{"time_shift_ms": 50, "optimizer": "adamw", "final_lr_fraction": 0.01}
Rows from block 9 of a small sound classifier, named by matrix and row number. Each number is 128 + 32 x the weight over its row's rms, rounded and kept within 0 to 255. All counts start at 0. Numbers have three digits each. After the name is the row's rms in percent of the matrix's.
After each channel's rows are labels from the 100 clips, of 14976, where the channel reaches its highest value: "responds to" is what is common among them. Only what is clearly more common there than usual is listed. The data: read English sentences (LibriTTS-R).
# conv: pointwise conv (model.blocks.9.conv.weight, 128x128x1), inputs 0-127

conv.50 103:145164126141116164097163111157143116156073141154169103110171163112124097104097170153099099058112125162139139164133102140156171105112130093103133151099106170174163141174103056059110158136057104104132139175166133091143162122109113158097121106060129103162104159059138149058124104100162138073101088094070089114153138106107105133098107096110105166167103100172164161161100171125157159165179
responds to: voice: female

conv.73 110:154174132133146168114159113154116147131081130162173106116167168120115107114099176154094106048116130160124109160134106135127168098121133112095127160108115175183167115172113045054120162136046111098157110184170110109130163127117121125104123114056108112168119167052113146053130114111163131080110078097074098118160113115116112134107113106116114173159111108167171165145108171110157165168178
responds to: voice: female

conv.109 125:142147116133128137124124162135135124139127103149129193103127138205135159155179137149115153130103118136112085135127142088104135088182092123116100146196179133142145133130156128130146127081128151126117081142137135122118130115201205104156113182129111174143127150126110140126115220160150089129165148178128132172139086147200178119255103161103158146155218196135145133150155126112151143133130
responds to: voice: male

conv.13 114:106088112102114093141097133109113109118143144096076134107068092142129164189153072097140175151111110103121168094104175142147075124163132138136141096132165070059094111062174151150186102144151177115120156060089113137127097112151133138176115163149142165094154092150130115149111149168098142143167144153145138131105151179161161113163108166108171087096153132073091099118176064123098099091035
responds to: voice: male

conv.108 079:151133060070067125152140127139133105158104206155118080121134124122118143156141114169134144113120043138049108151044147185162145128128192146136213164057132111118137122136146109111159132203106143108152113118124123143169125025126102198145123131109123136130149152104082145103039119145153153106143118140103117129144116148123136090105119143121144134152121060147132130174146130106163136124123
responds to: voice: female

conv.99 089:090097151140063116113138104120160055150064104081120115089136114108147104111118117078119113081093154116206198129136129095140127124111088110125091076097112122110101174130108082076118120082083123112057169109114147110125122164112105124112118112076168113106132086079208115075159112104085101066111117116077069106107159117109114150105092107090114099070112099131102117066109129151079104118125
responds to: voice: female

conv.33 100:143129067067104122175126124132120146138081200143118090127121122118104135157133114148128141095120056132067123133059147202187129150129169169130214147086132111117131113124142090092161131212087143133185131117122120166149123053123103235142120132090113136126169141086081137085056116139141185083141097134080090123138138146125134081112125137125143129134120086129128127160142121089144130121116
responds to: voice: female

conv.87 099:131126094126040131053137094138171055171063172132127137098143128099128103111117127148098111083105091140133168142108115148195145127115117042106160136119124127127134164142101082079106130133082117116098170126130164046155132085108110230114115124078140126128074131078154133075088115101143153066117112128073065095128168102121123108125099109100111131178121120150129130184108135135150131130140
responds to: voice: female

conv.81 123:115115110114120114134105137117120113121137133112104152104095114158129185203170107114135187145108110115112170109114161130156102127193116132132125113156199105105116117094194145145176110129145197121120163105112122131120112109172150143195108196144142203116145110144122119143109169198114137138214146175140133138115155170188192112189105198105209114125175155100116112129189095124116117111092
responds to: voice: male

conv.20 111:160148097145075141070130161160202074207142131167129173078128138167139142139164132188126141139088100157137130144115135095159140096155088066128116177161156129133157187131139142140128135075144141129082124134139193064151137095163165164143099158140135154147086164143146172143096169142178091141147156161144144164151119133162157116177081145082142152196169163139150138210140126120188155137131
responds to: voice: male

conv.51 101:119130145157091143093152091138163085157046122118146107094157141098141096100104146122100107069097148138202200145148121106151148121106090093108114119094105151141133170152103071063109137091073118100094179141142153093137145151103097156104120105063161105136111120067209129062148102097122113048105109104063055094128170111102106155098096100094109132124102096152134140121102152160122134144153
responds to: voice: female

conv.114 100:143129065070096122173129124134126137144085204144118085126124122117108136155135113149132141098120054133069123136057147204187132150127173166133219147079131111116131119126142093095160131216090142132177131117122124164153124051122100236142120130093116135126166141089084139088054115139142182087140100135084095124139137146123133082109125137124142129137118080132128128163142123094146131122117
responds to: voice: female

conv.111 104:116098140171135109168118120123175165153103164108113132185108108108115102108101104100107106110169154120120152109160112150188104255118123175109170101136115106096103177106104108107108124142105108153174177096109178187125117162111112224105157114108107112103136108107093125107150114103109188103105096099100109111117192108119110138127190102181105100094115135101100116107106112085101104112104
responds to: voice: female

conv.30 102:125129115146062140063145097139180064170051150125138118093152137096134096104112138135099113076099114141165194144127126129183147129114102060106139128103117141135136178148104076069108133112076127111093186135138172063149141113104102200111115116069154117134088125071181130067112106097133137054114107114063055096128180111112116126109095103094116133156109104152133136162105145147137135139148
responds to: voice: female; the word "said"

conv.14 111:107086113101112093144100132111112107119141146097075130105070092140129160189152070099140173150109112104125171096103179142147075125160131141136144096126163069056094110062171149148189103144149176110121157058088110140129098115150132139173115161148143163094160093149133117148113147164098142142164142152143137131106152181158159115159106162106168086090151127073090099116172066123099099090030
responds to: voice: male

conv.22 078:175185103119139158162147130148115154147116155195142120138153158158122151168147154242106153123138106151117120164096154132139166146156140161109167240112154149167178109157157119122167140134117154075160123168155105158152144103158150160154135154120133155175159188116125153115103155155184129118155131148116124146164123158154154117148138152139156179197153115168183149179154148120216180149151
responds to: voice: female

conv.31 111:153173132134143167113160113155119144133080131161173106116168168119116106113098175154094105048116130161126113161134105135130169099119132110096128158107114175182167117172112046054119162136047110098154114183170112107131164127117120128103123113056110111168117166053116147053129113109163132079109078095073097118160116114115111134106112104115113172159111108167171165147107172110157164168179
responds to: voice: female

conv.27 086:135148129189154145069112179134187153117157100143152213116127146149122121101136156130126112139112128141094112114186099100111125122134086070125085131233133154158147181130114143144094136090147112255148136158149220070105143112135166105113113135145100129143070145148096125150120141118153123154124147130155161165130131102141132132160117122115118151198142227122145140172112133115145138148152
responds to: voice: male

conv.125 125:107083117103114089144099132110111109118138142097071127105065088137130155178149064097138167146108117102131162093107177139140070121153132141135141096123155062048090111056163145144181103142145168109121148050084108140128096120145129135165114154144141155090160093144136116144117143157095138138157140148140136130105144174151153116151105157106161082078146123067086097110165062121095096087015
responds to: voice: male

conv.38 076:165151064082048133152141122146131090178116161178117098142138131146122155167150120215100155127140055144098096159041155151149154122144167148107169206080144116129154123142157122124166130158120151054124096129130109145171127041149129176156137144122139147145147172117114156116051144158174127119152135151116126138152098159141147096129140154142154150176142084157151132185157131115199155127127
responds to: voice: female

conv.39 061:112067097115088084123106155117147098138156168103083138105085081144127144145151057096156145159109085111086165104105144162165091145154145120152167089139155059041084143083143161159139111164161148151127168041081151121135098076147139177146120154159128152076128103162107123162085146143113162155149141146156153147107170139155152107160105146105147074107150139085070100155145090120105085087071
responds to: voice: male

conv.48 100:147171134139135168108161107154127136142076130156173100112170168112123100110094177152098101055114133160140123162136103132135170099112128105102125154097107177183166127173107053058116159132053106101145121183170118102135164131110112136100122106059122106168113162057132146056133106104159129076104082094072092112156120110107106137098109099112108171159104098170170164143103172122155163168180
responds to: voice: female

conv.21 117:107073108101101083142102135113120103129141148097071123100068082136129150166146054095141157147104107105131160095099164144145073122148136139138146091117150054035084120062154147146169105147147158113122147038078116137132094112142127145156114149146138150081156094146133120146108140151099141141151139145142140133105144161146149111145101151101153074070142118067077096118156071117095089083029
responds to: voice: male

conv.37 108:151172134135145167113160112154118145133080129160173105115168168118117105113097176153095105047115132160129113161135105133127168098119131110097126157106113176183166117172112045054119161134046109099154112183170111108131163129116119125103123112056112110168118165052118146053131112109161130079108078095073097117159114114114111135105111104115112172158110106167170165144107171113155164168179
responds to: voice: female

conv.40 111:108101108106117103136098135111117111118142141102092146106080103150128178204162091102138188151109107108111172099108168138154087128179123134134134101148183089084105113077190151150184105138151191121121164085100119133122104107163143143191112180149142184104148099150124115150106160186104142143188146164145137134108157178177177110179107184107189100114166148085103104124191079124105107101070
responds to: voice: male

conv.74 095:090104155204125121060117156123189097145132043089132173113124121133146110089128129076131104126111158122156138107194095070117112141121070062131026068180120133124108201120102130128081123057133104206063142123123197065095127158125146102105117122129129116109062094133153117133158130106104087131110139123136133145102141093126121149139116111113106108128130178114105121134102124140092104126133
responds to: voice: male

conv.69 093:122122118143060134062145089134182062172068147121135112103151131081136090092104134129110099085110115135175181143125109141169147119089121055118139121094094136131128184148090084080095131130085102125087166131132172058145136115088084198100124095080150097126079122081190126077114093089128142070095115109077072086123160095091096126093103094105095126142095095151125132144095145151130126134148
responds to: voice: female

conv.63 104:144126066067096121175125127134130147144070185142117107127118120124109132156133111145120137087120055133085111130055143198185126151132165169125198145103134109113129127121139081083159132206078139133180124114121127167145123057128112251138122134081104136124165140077085140075057124136140187073138093134070082127138132143130134081123126133125140127127127103125125127156139119080141129121114
responds to: voice: female

conv.101 106:152175133134145169114160111154117146133079129161173105115168169118117107115097177155095106050115132160128111161134106132127168097119130111097126159105114177184168117172113047056120161134048111098155111185171110108131164129116119125104123113057112111169119166054117146054131112110162129078110079097073096116160112115115111135106111105114114173158110105167172165143108171113156165168179
responds to: voice: female

conv.79 092:123134132157081147080152098142175076173056131124149106098160144098140099103105150130103108065103133143189186149139118121163154115105105077111122125091105154147138180157105064060109139107065116104092169147145161076142147135102097175106120105061157106140097127062197134058133102101131123056107108107063070101131161111101106141096098102099111137139102093157138142139104155151132138146159
responds to: voice: female

conv.1 101:118101138167130111172120113125169160152100166110114125179109110105115102111101105104106108108164153121119163111157116149196106255121117178108172105127118106096106171108106106105112125141103111143172188097110171190128118161111107232107152117105111115105141110104094128104149113103111190100107093100098105105119205110121112137127184103175107103095116126103102118108107113084105108113104
responds to: voice: female

conv.90 097:106110127177062121044123157134214036178147073111124164094127119141152122104142122115136116140101127132161127124147109084115125098127090041137058103163127123118119226125114144142094121072147114167010120118122207039111126126135145092118111129143144125113055115147161136147126140118127081146121152137150148151112113106133129132148093123096116116147140162125112121140115124137124115124131
responds to: voice: male

conv.45 114:107075110102103084144102135112119104128142148097070124102069083137129152169147055096141159148106109105130164096101167144146074124150136141138147093119152055037086119063157148147172105147148161112121150040079115140132094113144128144158115151147140152084159094147134120147110141153099142142153140147143139133104147164148150112148103153103156076074144119069079096118159070119096091084027
responds to: voice: male

conv.36 088:147125064074055122149137133141151103167085200147118099117129121127121134150140110153134136096112046140079098144045138197169138131129187143137221149082131107110132145131137091094151134217089135123148107111122142141157126039130110233138121131091110134124142146087090148085048126137148155088136107138085103134142112139128134089118114134115136128142127084139125130172138127094151131123119
responds to: voice: female

conv.76 100:130117084118028121055134098134174050176075182130118140110136119102130108106121117146104112094115080133126158140096113163198140120107135041111172133121116116116126166135102093090101125152093111124094158116120166044161124073106109241115121118089138119119070129088149135086076114105140164078113120131084076100124157101114119101120109112112106122172119123145119122190109128136148123121130
responds to: voice: female; the word "said"

conv.17 123:106096113105118099138096131109114112117140139098084140109073099144130174206157085100137190149113112104121167095107175138148080125169127136133134099140173083076100111068189149148192101139148189116120157077095115135122100113156137138191114171147144173101150094147131113147112153181099140140179145158142135130105151186167167113170110178110183095107158140079099101118191070126100104096056
responds to: voice: male

conv.95 103:124123114165064127049127160144219044205147090130123166077128125153155133121154123143138129142089116141169131134131123081130131086139089045139073130157139123121132228127127146143111125063149127150025119121126204042125129117148153119131106141144148137125066131148172151148115153131143073146134157150150148159126112120145142127159077134082129128160153158132126126160128124134146130127129
responds to: voice: male

conv.104 093:094106156200123123057121155125185094146131042091133169110126123133144109089129131080135104126109160124163139112191096064113116132121068058134022072175119134124110198123102130127082124049133104198058137124125192061098129163125145092105119121128131116112061096132160120133161130106106078130110138123135133145105136094126120150138113110110105110125130173117108123129103127142094107128135
responds to: voice: male

conv.61 106:107093109102115097139098135110114109118145146098083139107074097146128170196158081099140181153111107106113173096103171143153081128171129136136141097140174079070099111069181153152186104144153183119121163071094116136125101107157139142183114172151142174098151095152125115152106155176100145145177145158146139133107158180169169111172108173108179093105160140078096101122182072124101102095054
responds to: voice: male

conv.122 101:086093141147053113101133097121175051162087104078115125090129110100154099098111111073117103101090146116206202124139110091162121144100081100124088068113103115104099188123098104099097116079106104136060177103110167103126118156103102152104115104099164104102107084103205122101149108098089109089101122112099080097102168100103104143109093100089099096077108113125098114109101123150079102114118
responds to: voice: female

conv.62 107:114111109114120111134104143116120113120143134109103156104093111162128182194171105110137180150108107114106173106114159131158099130196115132134126110162201103101113117092187150150172110129150189125120167102110124131121111106175155145186110197149139203113145108150118118149106172191112140143209149174145139143114160166191193111193105193105199111124178161097112111131181094124112114109091
responds to: voice: male

conv.117 100:158146066067097133165148122145118122155119200163123071123142132126111150164144121177131152123123054144073108161042156184153155129132203160134213173053135117127149107145154119122169137200116150085157109128132103156181131047131103180152126135120125140142161161115092153115053122153161145120149121143115130129154111158126139088106121149123152146155123057157145136168154137103171149130129
responds to: voice: female

conv.12 101:123131127155074144076150100141177072170047138123144111094157141100138100102110145130099113070099128142180199146137125120172150124111099075107128126097112148141137179153107071063109137104072124104092184140142167076145145127105101181109117111063159111137097124066194132062126105100130127049112109110060057101129177114107112139102096104095116134145106098155136140150107151153132137144155
responds to: voice: female

conv.47 112:107087113101113093142099132110112108118142145096076131105069092141129161189152071097140175150109111104123170095104178142147075124162131139136143096128164070057094110062172150149188103144150177112120156059089111138128098114151132138174115162148143164093157092149132116148112148165097142142166143152144137131106151180159160114161106164106170086092152128073090099116174066123098099091033
responds to: voice: male

conv.59 077:145119071088000117088127120140173041198091173148110143134120114128129120114131105174092120106130063136108106136060121159182130124115146076102170157130118104105129164122114104103107126150103113089091109105115154080163120053127128253123133120101125121119080143100128151098059133118154146094118126134097095128134115112121123099127133120133113123166131132132121121216120117119168128116113
responds to: voice: female

conv.124 105:156146098144071142045133156159197067204139119164133168073132140158137134126154134181125131134084099157137115144113124089145141088146085039126103170160146132135155189134129137136115137068140130129072111135141182035140140094154158157133106148136129144145065162139147168139095160132174081138137148151141141157148107122153147119167074136077132150187159161140148140196130131118181153139136
responds to: voice: male

conv.120 106:149174139134153169118158108151111152127080120157174105112167169120118110119099178151093110046112138157133106159137110123115166092122124116095117156105117179185165111170117043053125160127044115096155102186171103112126163136120120109108121116054113116169123161050120143051138116114156119080114079102074098115157102119118115139109108110112118172151114105165171165131112170112151164168177
responds to: voice: female

conv.2 091:153155092075157138171126107123047176075108158160136101141134140125072147160121141165090147111139086128032076134089144166132140118148165167084155172113148138151145032139153105111166133177102152094212100151139053164135131075133121141146130146109097150146175157101019122101082127151147169110152109132103113113144108154141144097126135147140154151151130112140150135142149136078156145136140
responds to: voice: female

conv.29 122:142147117135129138123125164135136124139128102149129197101128138202135159155178137149117153130101119136113090135129142085105135086182089123118099146199179134142145134130157128130146127078128152127117084143137137121119131116199204103156112183129113174143127149127112140126116217160150087129165149177128133172138088147200177120255100161101158146156217200135145133151155126114151143134131
responds to: voice: male

conv.9 098:121132141159088146088152095140168082164048124120148107095158143100141099103106149125100110066099144141198195147145122109156151119107093088108115122093107153144136174155106067059111139094068120098093175144144156088139147146105099162107120107060160107138107123063206132059143104100126115049108109106060061099130167114103108151099096103096113134130103095154136142128105153156126137146156
responds to: voice: female

conv.34 080:156139054075081127154134129137131113156097199162118102130131126130113147162144118182122148110127042137041112147054149179171143133140174149126192176092143114124142117134150105108163130190102149110160118125126124147176125019134117206149123142105123146135155157099075145098034128150159158100150119145097106134146122152136145086121128148129151140165131094146138129191151126108174141124124
responds to: voice: female

conv.92 096:084098162172096117091132113123172082166104064077122136113131115112159100093114119067120101110111170118222183121159103068141121152106078092125052064131106123112102187126097113109089120061115101138062164111116163095107123184111118122102123107110159104106093083113214123112176115099087089105101127113113100112103162096109107156115117101113098100077114131124102118105099127159076104119125
responds to: voice: female

conv.113 092:137161145148132164107160100150134128146070114142169099108169163109130099109094174140098103050111147154171135159145107115128166098110112105103108141090106176177156138171108048051116153112049109096128123177165122101132160150109107129101122104054133104160115148051161142051148106103145113070104087097067088107147119112105105146096106099109109160143103092167161159124103169131141155164176
responds to: voice: female

conv.42 106:151173134134147167115159110152116148130080127159172104114168167118117106115096176153095106047115133158129109160135106131123168096118130112098124157104113176183166115172113044053120160133045110099156108183169109109130163130116118121104122112055112111168119164051118144051133112110159127079110078097073097115158109115114111136105110105114113172156110105167170164139108171114154163167178
responds to: voice: female

conv.119 091:104117172158108132114146091126148093140065094099138103099148131102144102105107137095109109078103181125227183137158121086113139111105087114115088096090104143132117163144107078073115131077079117092084153131131135112122135193105097099107124103074161104124129103076218118072185103103099085067105114106077074098118142115100105166095100103100109117085102092142120131063106144161095120134143
responds to: voice: female

conv.82 050:114085105099100094154107143118123106127150172105088129108083093145126156176153072103151165158113098112102190105095168164171090154166145151146173098129167072058096118081163159157174112170158170120133183059091124151136104097154137183163120165157136165091169103158120122159099151158109167149164137150150145138112185166164162111168110159109165088098156129084088104138163087121107098096065
responds to: voice: male

conv.24 104:141164139145132166106162108154133129146074126148172100110171166112126098106093175144098100051112139159152135161141104127135168102111122103101120146095106177178160135173106050054114158125050107099135128179168123101133163138109111133098121105056129103163112154054146145053139105101153125073102082091070092113151126110106104142096108097110107165152102096169164162139101172125147158167180
responds to: voice: female

conv.49 099:120118116140058129058143088131182062169074149119131115103149127076136090087104129126112098091110112132170181141123107146170144121084126050119143119097091131126125183145086092087089129136092100131087166126128174054145132113084080199099123092087150094122077120088186124085112091086126147076092117110084075083121160091088094123093104093105091122141093098149121129144093142151128123130143
responds to: voice: female

conv.64 096:125110091120026117054131098131180044178080171124115133112133114095133105099118112138108108098116085128136157135096111164185134121094139039115164124112104112110119175131098097094094123156097106129084150110116172043155120081099099234112125106093140108113064122093158132090083104101131163083105122127089081099119148097100110105106112108113099115154109114139112119178105125140139116117126
responds to: voice: female

conv.96 108:151173136135147169115159111154116147131080126159174105114168169119117108115098178152094107047114134160130111160136107130123168096120129112096123157105115178184166115172114045054121162132046112097154110185171108109129164132118119119105122114056113113169120164052119146053134114111160126079111078098073098117159111116116113137107111106114115172155111106167171165140109171112154164169179
responds to: voice: female

conv.80 083:128136115144066143071151099143177067183067150132147107103160141094136096102103147140106102073110111145166164153123107147174159106096127063114140131088098149149140178160099072070104139137072104117092155149144163062148143109096095197103121098070148100138084135069177137066110097097142143069101112110073079101132149103095101124092101098104102140158097090162138141159100155144143137144162
responds to: voice: female

conv.57 111:153174133134144168114160114155117145132080130162174107116168168120115107114099176154093106049116131161126111160134106134128169099120132111095127159108115176183167116172113046055120163135047111097155112184171110108130164127118121126104123114056109112169118166053115147053130114110162131079110078096074098118161115115116112135107112106116114173159112108167171166146108172110156164169179
responds to: voice: female

conv.77 095:164155069070103139169151114147109123157117178171126083128147138134115155172146128190120156123129059146081107167040160168146162127141189165124192187067142124136156098151159118122177137183115155060154105136137089160179134051141114170157130142120130146151167169114101155114058133158167136120153125147114127128158106163135145093118126153129156154162133071164155140170159141107181158134134
responds to: voice: female

conv.54 107:146131068072095125157142124138124123146123211148120058119135124112110141150136115154142142125118055137068110151056146209159145130119216152143235151036123112118135115137143122124155134230120139116156114118124117149172126049117088185142122122123121129129152147119085144119055107142148157124138119135120133123144115146112128087092116140118141133142109039146130130158144132103152134124124
responds to: voice: female

conv.110 090:150138060070102127163136124134119130141104217155121078126133127117106145159138120167133148113124048135037121147056151188166144139129183157134214163064134116125139106136149109111164131202106148123174125126126117155170125031123099195148121133109125139133162151105073139104042114148151164106147115139102113125143128152123137084103125146125149138154117066146136130171149129109161138125125
responds to: voice: female

conv.112 103:116099142170136109170119117123172163151105161109113127187109109105115102107100104101107106112172156119120156109160113148185105255118124178109168102132114106096104174107104110109108124141107108149171180097109175190125117162109108218105158113110109111104137109109094125109152111102109184105104096098103110108117196108118109139124192101183105101093113131102101116104105113086102105112104
responds to: voice: female

conv.41 082:082069130118058086119108146103155048149109091069089140118100084142150138134147081062116142121120130096184168100115147097130095111136105119122088060118137085074075162096139120117138103091121144116041140073084145119115095138141135118141128137117155138077129070117183107114135139137071092111137153146118115147088134143134141126131120139119139072056138121098073093071140096149064077089090
responds to: voice: male

conv.10 084:139149128189143145066119178136188143127144105146148219099130146157127125110144153142132118131097129142111117123182105086107130108142067066131086142233141151156148184133119134135100135068138119246139129156148217066114142118145172096119108143135110138145072147138116131139122152123154108143131146138144150167135123107151140133173101127099124151193153228129147140163117134119151142146150
responds to: voice: male

conv.116 092:148132060075078124157139127138133115154105222151118075121133124118114143156140115162135145113119046137056118148051148189168143136126190151137226157053130111118136123135146109111159132205106144121159122119124127148169125033123098201146121130109124135129154149105085144104042115145150159106143116140103116128143124148121135086102120143121145134150117056145131129171147129106158135123123
responds to: voice: female

conv.78 072:110079100098093090145105139118130099137144164101081130098078089143128155177152065101148163152102095111118183104090167154166086140162137141144162094124163065048092127076162152151177109157152168117123171049087127140136100096152134171162115162150139163087163099151131124151095150157107155144162140152145141137109169165160160107161099158099163082093154125081083101136162081119105095091054
responds to: voice: male

conv.67 114:107088113102114093142099132110112108118142144096075132106069092141129162190152071097140176150110112104124169095105179141146075124161131140136142096129164070058094110062173150149188103144149178112120156059088111138128098114151133137175115162148143163094157092149132116148113148166097141142166143152144137131105151181159160114161107164107170087093152129073091099116174065123098099090032
responds to: voice: male

conv.75 073:111073100109093085135106148116136098137154161100078135103083082145128153162154058098152157161108091110104172104100158156161089138159142132148160091133160058042086133081155162160158109158162160135121167043080138132134097088151138163157119159159135158080144100161119122162092149153109156154158144151155150143106167155159157108162104155104158077100153133085076099144156086122104089087063
responds to: voice: male

conv.18 118:142148115135129138122123169134137124140133101149129206098126138200135159154178137149120153134099118136111091133130141086106134084180089121121097146208177134143146135129156133136145126079133151130117086143138139120118130114195202103155110181134111173144126149131109139131115211160151087135164154178133140176138089147196176119249097161098158147158210210134146133154154125114151144134130
responds to: voice: male

conv.46 074:116062091132077081099111165123164089150158163112093143097097080141128131121149057100160127158103074119069142110118123160160101133140146096156158089146141058040085160096124161159112115157162127173121153039081170098136102058139139166129118142159121137070098113162094126163072140127126157157134141142158157152109154116144141105151097133098128075122142145096062101172126102116114081093090
responds to: voice: male