Rows from block 8 of a small sound classifier, named by matrix and row number. Each number is 128 + 32 x the weight over its row's rms, rounded and kept within 0 to 255. All counts start at 0. Numbers have three digits each.
After each channel's rows are labels from the 100 clips, of 14976, where the channel reaches its highest value: "strongest on" is what is common among them. Only what is clearly more common there than usual is listed. The data: read English sentences (LibriTTS-R).
# conv: width-5 conv, dilation 2 (model.blocks.8.conv.weight, 128x128x5, each kernel summed), inputs 0-63

conv.84:102130162127147162099110177158133159081152125161086100162177141198114101182176110189095105103140150123129176175121096094157169144090087190134100171168110171177106110158107095098131112106102117
strongest on: voice: male

conv.92:083125157146167158118120191142135168089149108162107082162173153169121120185180109176108083097148130124108166175124090107127170153078089158129098169166123142164083120156087109081123100119081123
strongest on: voice: male

conv.24:103129160150160163110114189139127166102152115165088102166184152179116112187190107187097102082149123121097175185120099096114178154098101164132096179173123138173102114161103099100114110112100118
strongest on: voice: male

conv.74:107130154153177156118121180130125171120159099171084108168176176159122118176183123166133106061169108125067161178124115131099177167106116150145123171169124128159107122161109136102103102121106123
strongest on: voice: male

conv.36:160131091120122100127130062049060120100123150127105158121120114094130125071115129098150166096118054130164095118131100150175122112150098087130121115116130052097169130112170154159059151130165130
strongest on: voice: female

conv.106:101128154160173156115118185132124169114154099169083102166174165161119116181181114168121100061159110123073162176122107120098174161099110151135114169171127129159101118159104124096103103117099121
strongest on: voice: male

conv.23:075125155144168156120122189143136167086148106161112075160169152165123121183175111171112077102147133126113162170125089111131166152071086156128100164162123142160076121155081113074126097121074125
strongest on: voice: male

conv.108:126133151150182155116118173125120176135165106179068127173173173153119115173182127161132125053168102122072158176120126131085178166125131145146124170168130121155126120164127136121097116118125118
strongest on: voice: male

conv.76:104122113229163116091105086100112142092135045147163102136105118100113081093098110095190103124121094121135103104119048186116113116094070107128109108146146100107101108125110204096105116106101115
strongest on: voice: female

conv.105:115131152156176155115117178128122171126159100173074116168176172157119114176183121165128114055166105122066160178121119127089178166114123148142122171171127125158115118161117131109099108117113119
strongest on: voice: male

conv.62:046124136116152132138137162136139146092139111139153044136127142127137138159129129127136046154141146135152128128136105136155128147054096125130121127124121132127044135140054137053145087137043138
strongest on: voice: male

conv.57:046124136117152132138137161137140146092139111139154044137127142127137138159129129127136047156140147135153128128136104136156128146052096125130121127125121132127045135140054137053146087137044138
strongest on: voice: male

conv.12:102129130193154133122122123087098138115142065141120103140116159101125120121115121106169097064155041126082119118126079167064127149107100108148114123145132074120095123138099179098059102123098125
strongest on: voice: male

conv.45:111125151106157151103117158174155161090146142161136108156171122187121103164168118179120116164123190128187165167127117119204161127097098180124126162154112194166117118149119121109169124114112124
strongest on: voice: male

conv.6:108126153104155153104117163172151162079148143162128105158172124188121103169169119180116113156125183129182167169128107115206163129093088181126118164157111189167115118151116117106162123114109124
strongest on: voice: male

conv.97:057126150124169148136135184146147163104148103155141058152146158147134136176152129149143054134154144132124148148133113143137147157067106143136129146143122141146051133150060145061142085135053134
strongest on: voice: male

conv.63:095127156163161158110114185136124161103149100161082095161173155166116112182178107173103094068150116121079166174120096101097169154091102156131098169170126134163093114157096104089108102112091118
strongest on: voice: male

conv.98:089128156148179157123125192138133174110155102169102090166170165160125123184179120168127088075159118127083163173127106126109171159090108152138114167166125134159087124158091130087113100124087126
strongest on: voice: male

conv.43:108129153162172155112115178129122167118155098168076109166177168160117113177184114168122107058162108121070161179120111121093177163106114151138116172172126128160108115160111125102101104114106118
strongest on: voice: male

conv.17:127130152135185154129127183123122179138164110177081128171164177149126128178175130158140126042171096125075157168125130141083171168129135142148128164163129117153127128162127144124092117128126125
strongest on: voice: male

conv.64:099132088035156094147144128052060141121118129131137100118110140096141144110118147103156100106138059134118098112136131158136113134108122084133149107098137058094097144108103158106057120145100139
strongest on: voice: male

conv.54:089131116132156121136134115069082137120139067137120091133112166094134133110111134099167085076163048133086108113133102166068120156098112097155124115126125066108083134132087173087060091135087133
strongest on: voice: male

conv.96:098127156155170157115117192135126171105153104167086098167174159163119117188183110172111097072153115122084164177121101110104173158094103153132105170170127132161097117161100113093108104116095120
strongest on: voice: male

conv.110:081125157149168157118120191141134168094150103164106081163170154166122120186178111172111081094149128125102164172124093110121168155077093156129101166166125140161080120158085113078121098119078124
strongest on: voice: male

conv.86:045124135115152131137137160135138146089138113139154044136127141126137138157129128127135047155139145135155127128136103136159128146053093125129120126123121131126044135139055136053144087137043138
strongest on: voice: male

conv.49:132136150117184151133132181120118180136169115178073132172162182145131130178171141154142131045177095129079153165129129142090169171132133137157127161158127113149132134164132146129091122133131128
strongest on: voice: male

conv.56:086126157150163158115118188141132165090149106162100085162175152171119117184182107178104086091147127123102168176122089102120171153081089159129096171168123140166085117157089105083119101116084121
strongest on: voice: male

conv.10:094130115142155119132130115066079135116137071135120095131109160092131129111109128097162090068157040130092106111130096161071118151101107094149120113127129061106088130130093169092053098131091131
strongest on: voice: male

conv.13:047123131107153128137137157129134147068135124140152046134130138128136137153132124128132053154137142134167126130136092132176129143048074124125116127120119128125051135136064133055139091136049137
strongest on: voice: male

conv.69:099131107125156111132131112054067134116133080133120100127106156088131129106107128093158097069154036130107100107130102158083114149105109088147121108119131054100095130125100164097046103132097131
strongest on: voice: male

conv.101:070125144155164145128127172124126159069145089155117070152162167154127126165168117159139074084162109126096152162126076139142160162067066144138107157152124123149074126147082143068106089127072127
strongest on: voice: male

conv.91:117132153149181155121123179129124174130160102173081118171175178156124119176182129164137116056171105126063160177125124136092177166117127148148128170168125125157117124161118140112100108123116124
strongest on: voice: male

conv.70:111124150112156149104117155179161159099144139159144109153166119183121104161163119175123116172120198128189162163127123122200157125099107178123130158152114199163116118146118124109177124114112124
strongest on: voice: male